{
  "method": "vicreg",
  "norm": "layernorm",
  "shared_expert": false,
  "layers": 6,
  "projector_hidden_layers": 1,
  "optimizer": "muon",
  "adamw_lr_other_params": 0.0023,
  "steps": 14000,
  "epochs": 84.9,
  "warmup_steps": 700
}
Rows from block 2 of a small self-supervised image encoder, named by matrix and row number. Rows with one number within an expert belong to one neuron, the router's apart. Each number is 50 + 12 x the weight over its row's rms, rounded and kept within 0 to 99. All counts start at 0.
After each expert's rows are labels from the 100 images, of 14848, where the router gives the expert most weight on average: "strongest on" is what is common among them. Only what is clearly more common there than usual is listed. The data: capsule endoscopy frames (Kvasir-Capsule). In brackets: how many of the 100.
# router: router (model.blocks.2.mlp.router.weight, 16x160, trained with AdamW), inputs 0-159
# up: expert up (model.blocks.2.mlp.up, 16x160x160), inputs 0-159
# down: expert down (model.blocks.2.mlp.down, 16x160x160, transposed), outputs 0-159

# expert 1
router.1:31 45 55 37 83 34 42 63 41 33 62 52 62 45 74 52 48 44 36 50 47 50 75 46 56 45 61 32 50 49 27 56 64 54 37 64 55 69 41 62 35 44 46 79 49 66 59 32 28 64 54 59 42 47 47 54 36 62 54 31 66 54 59 40 53 43 51 59 64 62 41 56 44 55 47 45 52 69 42 56 55 36 49 36 37 23 57 41 47 46 58 43 50 39 56 65 52 44 62 66 76 54 58 59 41 62 46 49 65 50 41 46 60 31 71 42 44 58 56 50 61 62 69 55 75 72 36 64 31 60 48 33 49 50 37 61 49 79 42 48 43 52 55 56 57 43 56 30 58 42 48 55 32 50 63 57 54 41 83 56
up.14:45 42 71 33 30 57 48 31 54 41 50 61 53 47 63 73 43 63 53 60 49 38 32 65 32 29 32 57 44 74 58 65 50 26 72 54 38 21 42 62 48 55 36 56 49 39 52 57 49 60 58 56 50 58 43 56 71 61 59 62 68 49 45 38 61 35 58 42 62 42 48 45 38 30 68 68 43 56 44 25 54 61 65 46 32 57 48 66 36 44 46 52 32 59 55 45 39 52 54 65 57 48 73 40 75 58 51 36 48 62 59 50 54 45 64 54 63 45 33 35 44 54 34 37 60 54 31 50 53 34 62 55 54 46 56 52 33 54 62 69 53 55 46 52 36 42 31 43 22 56 44 71 48 67 39 40 58 63 67 35
down.14:28 51 59 51 26 35 38 58 53 62 45 49 69 47 53 66 72 43 23 38 60 41 67 48 79 47 75 38 54 38 68 43 53 67 60 62 63 68 52 50 56 47 49 46 39 60 56 49 41 54 45 57 35 50 75 39 31 47 41 28 42 34 35 58 60 83 51 27 57 42 56 47 38 59 41 58 51 55 24 22 41 45 45 57 35 66 49 55 42 60 59 38 48 27 53 34 50 75 58 50 40 47 62 43 33 47 56 40 56 50 45 25 71 49 49 64 59 66 46 63 56 52 61 45 52 52 63 45 29 60 50 42 41 47 45 53 37 51 41 66 42 39 57 68 58 45 43 68 47 65 61 54 63 49 56 31 43 52 40 53
strongest on: finding: ileocecal valve (79)

# expert 10
router.10:28 38 48 31 12 56 55 67 48 56 34 59 43 38 43 43 37 41 37 52 36 54 49 33 60 56 52 46 37 69 59 58 49 42 48 54 48 34 71 54 45 50 55 43 62 72 59 30 41 51 48 52 64 31 40 46 58 54 32 46 33 41 59 33 50 45 75 61 64 53 39 66 59 44 31 56 57 59 44 65 44 42 43 29 61 60 34 35 57 48 47 52 53 48 27 60 53 56 48 43 43 61 40 46 41 57 63 59 47 37 58 53 56 43 66 46 79 53 60 47 46 31 61 53 46 41 38 37 33 50 28 52 35 58 41 47 41 40 61 50 61 61 81 36 58 52 35 59 69 68 45 66 74 72 33 52 69 54 30 39
up.4:35 50 64 56 50 70 73 50 67 65 57 58 36 39 61 32 41 49 48 59 36 65 37 56 65 40 56 29 59 51 41 39 58 50 41 48 48 53 49 59 60 47 47 50 52 53 77 64 19 54 35 63 52 49 56 75 50 49 63 52 67 36 43 72 41 55 36 47 56 58 53 65 40 47 43 23 53 40 34 50 49 40 64 48 54 32 56 32 32 29 42 57 45 32 42 33 60 46 71 64 21 52 44 62 47 49 49 49 55 43 38 40 40 62 42 36 50 36 52 53 39 47 42 28 63 55 64 48 45 53 21 49 69 68 52 53 51 80 48 53 47 55 26 50 44 52 64 57 55 33 69 56 44 67 52 71 51 75 46 44
down.4:39 71 45 36 49 45 50 53 51 57 40 57 42 65 41 35 61 44 53 58 33 49 50 58 29 46 34 33 56 60 39 62 38 49 50 36 60 35 52 66 58 43 53 58 54 16 29 66 72 55 62 51 43 48 59 67 41 61 51 76 48 50 38 57 49 39 39 71 34 44 39 46 56 65 50 55 31 29 64 46 44 50 49 64 63 51 50 26 33 44 64 64 38 32 50 51 52 68 30 41 58 52 43 38 76 58 44 54 37 42 30 67 43 73 44 45 45 37 64 43 49 42 53 57 51 29 62 56 51 39 74 36 40 45 59 61 39 43 63 51 45 59 56 62 62 66 38 80 76 68 47 46 57 41 67 58 46 47 41 36
strongest on: finding: ulcer (44)

# expert 12
router.12:58 39 49 47 49 22 56 65 28 35 35 35 52 46 51 64 42 29 48 43 49 63 54 45 54 48 57 33 39 45 38 44 63 49 47 67 33 71 50 32 53 60 37 47 42 49 49 46 36 67 53 66 43 48 39 53 52 40 41 33 81 35 62 77 47 54 67 56 61 44 59 61 44 31 64 26 47 65 34 45 38 67 41 47 44 42 54 26 34 65 59 57 36 37 46 45 48 58 37 53 69 54 41 60 60 67 43 38 52 45 44 34 60 48 45 41 51 64 70 63 34 59 33 70 54 69 73 69 56 62 43 42 59 48 50 46 31 33 35 41 57 58 53 62 44 50 53 37 41 53 43 35 44 76 54 29 66 66 51 62
up.14:45 39 48 64 66 37 54 63 36 42 53 63 36 43 44 34 58 30 45 49 53 53 51 57 37 40 35 49 33 69 63 47 53 51 48 64 44 25 32 38 52 60 48 33 56 62 69 33 45 56 56 46 32 50 55 71 67 41 33 43 72 61 27 46 71 62 62 47 41 70 29 38 47 50 47 60 56 43 39 68 38 49 42 54 52 49 56 67 46 72 52 38 59 40 68 57 57 30 63 42 43 43 70 58 46 45 45 53 47 61 74 60 48 60 61 41 51 17 50 50 44 41 67 37 49 67 43 25 43 86 67 61 32 67 54 46 60 50 62 55 37 59 53 58 49 41 34 49 72 47 41 60 42 42 43 60 46 37 51 35
down.14:64 52 29 36 51 60 47 46 15 54 54 61 76 23 58 57 50 58 54 33 35 62 49 32 72 34 72 56 61 55 44 46 57 61 17 75 37 41 60 48 46 42 52 73 51 43 19 45 45 34 51 54 61 51 32 62 44 53 55 55 48 49 65 61 28 42 63 39 45 29 53 39 50 43 42 62 55 56 39 47 48 33 56 44 62 50 50 46 49 53 46 42 24 59 38 41 50 25 46 65 53 41 41 52 47 36 65 53 73 38 50 41 49 40 37 41 52 64 39 77 74 52 60 51 61 68 51 51 62 42 46 59 65 47 55 50 39 38 67 84 41 52 44 54 58 52 46 62 47 50 61 63 54 54 33 50 57 56 49 53
strongest on: finding: blood fresh (49)

# expert 3
router.3:40 39 53 19 50 44 32 44 48 44 40 66 70 34 73 41 60 33 45 56 57 50 60 44 62 26 50 39 59 58 43 34 64 45 29 62 53 52 51 61 36 49 52 61 49 60 72 53 38 74 57 53 38 34 42 49 48 48 49 46 60 63 67 46 52 36 43 57 65 53 45 39 48 64 63 57 31 61 43 67 57 44 38 53 43 44 52 38 53 26 60 38 33 25 44 61 61 32 48 51 55 73 56 60 36 61 44 30 68 39 47 60 73 40 53 42 55 44 72 48 62 80 65 50 49 61 40 66 57 71 40 26 60 51 45 64 34 67 61 49 60 56 48 36 51 35 66 48 65 63 38 65 62 59 47 63 60 33 51 47
up.13:37 53 53 69 60 64 32 39 55 28 48 55 32 67 50 35 44 63 35 44 59 42 46 35 65 65 39 56 48 49 60 43 74 64 27 61 29 57 47 76 52 48 51 45 69 49 56 46 42 50 44 44 71 53 45 58 45 53 61 71 44 41 47 47 57 65 37 37 36 70 52 61 53 33 62 59 48 71 56 39 45 63 59 46 60 51 32 46 57 59 57 47 48 62 87 31 55 30 38 54 50 58 66 65 53 47 57 67 35 40 20 27 54 57 67 52 44 52 49 47 51 55 63 52 44 51 45 33 59 40 44 52 44 18 39 40 50 53 58 56 35 73 43 37 56 64 47 34 61 47 39 56 50 36 46 61 31 40 35 27
down.13:53 67 32 63 64 36 43 52 45 50 56 56 61 49 59 55 54 62 41 56 46 56 46 46 42 46 28 50 62 50 31 60 51 39 30 51 27 37 47 35 43 70 28 41 52 55 63 61 33 58 32 32 42 41 69 57 64 56 55 33 62 41 47 47 41 46 32 71 57 47 55 55 41 72 58 30 69 56 49 72 43 42 44 60 86 51 35 57 60 39 45 34 44 41 60 56 61 58 74 41 47 42 47 58 46 34 54 40 47 42 76 72 48 43 60 43 43 44 66 42 60 54 63 41 58 52 66 48 72 58 47 79 31 29 31 54 24 59 32 56 43 62 56 47 48 46 25 46 42 60 44 49 54 68 54 51 50 36 60 57
strongest on: finding: ileocecal valve (49); finding: reduced mucosal view (44)

# expert 15
router.15:33 44 61 48 46 23 34 64 43 40 61 60 66 34 59 62 60 33 40 49 59 52 69 42 74 55 80 39 43 59 36 53 62 53 39 69 51 54 35 53 49 81 66 53 30 56 66 38 43 62 46 58 41 35 48 59 42 49 59 43 45 35 70 40 57 60 77 68 45 61 45 52 50 46 63 58 37 68 50 58 51 47 56 53 56 63 49 46 39 43 59 39 44 39 43 39 55 27 52 55 67 48 47 55 48 68 32 36 51 27 33 36 55 49 76 45 52 38 67 58 49 57 37 59 87 39 66 49 34 63 45 50 55 56 35 33 30 53 49 51 64 65 46 41 70 38 51 35 49 57 49 65 54 64 48 42 48 42 41 63
up.14:53 59 21 35 27 58 43 45 45 56 43 60 45 70 50 69 68 31 56 61 40 61 67 60 36 48 35 39 41 52 68 59 41 69 61 53 46 29 89 33 52 35 47 51 57 68 40 64 29 41 80 49 63 44 40 59 59 33 48 57 56 70 57 55 66 57 53 36 46 53 71 47 45 47 46 43 49 43 45 63 72 39 28 48 41 45 49 27 35 58 66 62 76 51 50 49 53 73 62 40 54 46 35 37 45 43 60 32 55 50 66 39 48 61 40 26 63 56 37 63 57 51 50 40 47 46 53 56 30 46 53 42 40 59 62 30 25 38 56 51 48 47 46 52 46 46 50 60 70 63 37 55 44 51 40 43 49 52 53 41
down.14:32 66 60 48 36 72 69 39 70 44 48 58 53 45 36 64 50 39 53 50 44 53 52 47 56 28 61 38 53 52 68 42 52 46 60 81 61 40 54 63 59 59 65 58 47 50 50 50 57 48 63 45 47 66 71 46 64 66 29 65 55 47 59 42 31 68 49 41 52 44 20 58 39 41 18 55 43 58 60 50 33 54 42 58 54 64 49 34 26 47 71 77 41 31 59 55 51 63 50 37 40 37 31 53 45 70 55 22 41 52 25 48 38 51 59 60 52 56 31 51 57 64 51 38 42 50 42 25 42 50 52 27 55 25 59 50 54 54 59 32 50 59 56 48 44 40 46 47 69 51 39 47 52 56 43 61 66 70 50 42
strongest on: finding: pylorus (56)

# expert 6
router.6:44 25 50 60 29 64 49 54 60 38 50 53 49 41 49 31 57 47 62 48 54 36 67 64 55 41 45 55 64 66 44 32 45 35 50 38 30 48 48 36 38 36 46 63 38 61 73 47 65 48 54 57 25 48 63 36 59 33 38 82 51 65 58 30 43 43 51 62 43 68 50 48 75 73 53 60 67 62 39 62 46 37 30 54 44 56 42 56 47 38 66 45 39 56 53 67 57 42 67 30 45 71 53 45 51 52 31 51 59 62 48 68 58 61 31 54 35 54 52 52 63 76 71 38 45 43 49 52 63 46 56 41 62 75 54 62 41 46 56 46 51 38 43 53 38 52 48 53 25 70 65 65 61 40 32 61 50 28 41 50
up.3:12 62 64 45 41 44 40 44 42 48 37 55 58 41 49 67 77 50 41 56 64 23 41 53 52 45 61 49 50 75 68 60 54 53 46 47 45 40 58 37 58 41 49 60 54 65 39 26 42 41 55 41 38 51 29 54 41 41 46 55 51 57 25 51 53 46 61 67 52 50 64 36 82 56 45 46 40 32 62 64 56 43 73 49 30 67 51 42 52 54 46 38 50 46 73 49 60 50 50 52 58 62 46 71 43 46 58 57 47 47 42 50 78 48 25 51 48 38 64 49 59 38 49 50 55 51 39 64 44 48 50 79 53 43 29 48 22 69 59 43 45 55 43 72 50 51 48 55 50 44 31 41 73 48 58 30 39 73 47 29
down.3:53 58 51 45 46 63 70 41 56 34 48 59 50 39 54 50 55 57 47 89 56 47 45 68 42 65 43 55 50 51 23 39 49 44 41 22 42 60 33 56 63 51 61 58 47 56 39 49 22 58 21 44 69 49 63 36 17 50 62 50 50 68 59 48 52 60 49 49 38 56 52 44 56 71 56 69 39 77 54 51 41 55 26 41 58 43 51 22 48 60 36 42 47 54 55 51 34 50 48 43 49 49 16 54 51 45 60 38 56 71 59 33 50 41 33 50 63 38 59 62 51 62 54 49 52 50 45 52 51 66 55 39 32 56 64 66 52 33 50 45 48 60 63 71 57 56 66 34 49 27 67 58 55 40 36 65 52 45 49 35
strongest on: finding: foreign body (36); finding: ileocecal valve (28)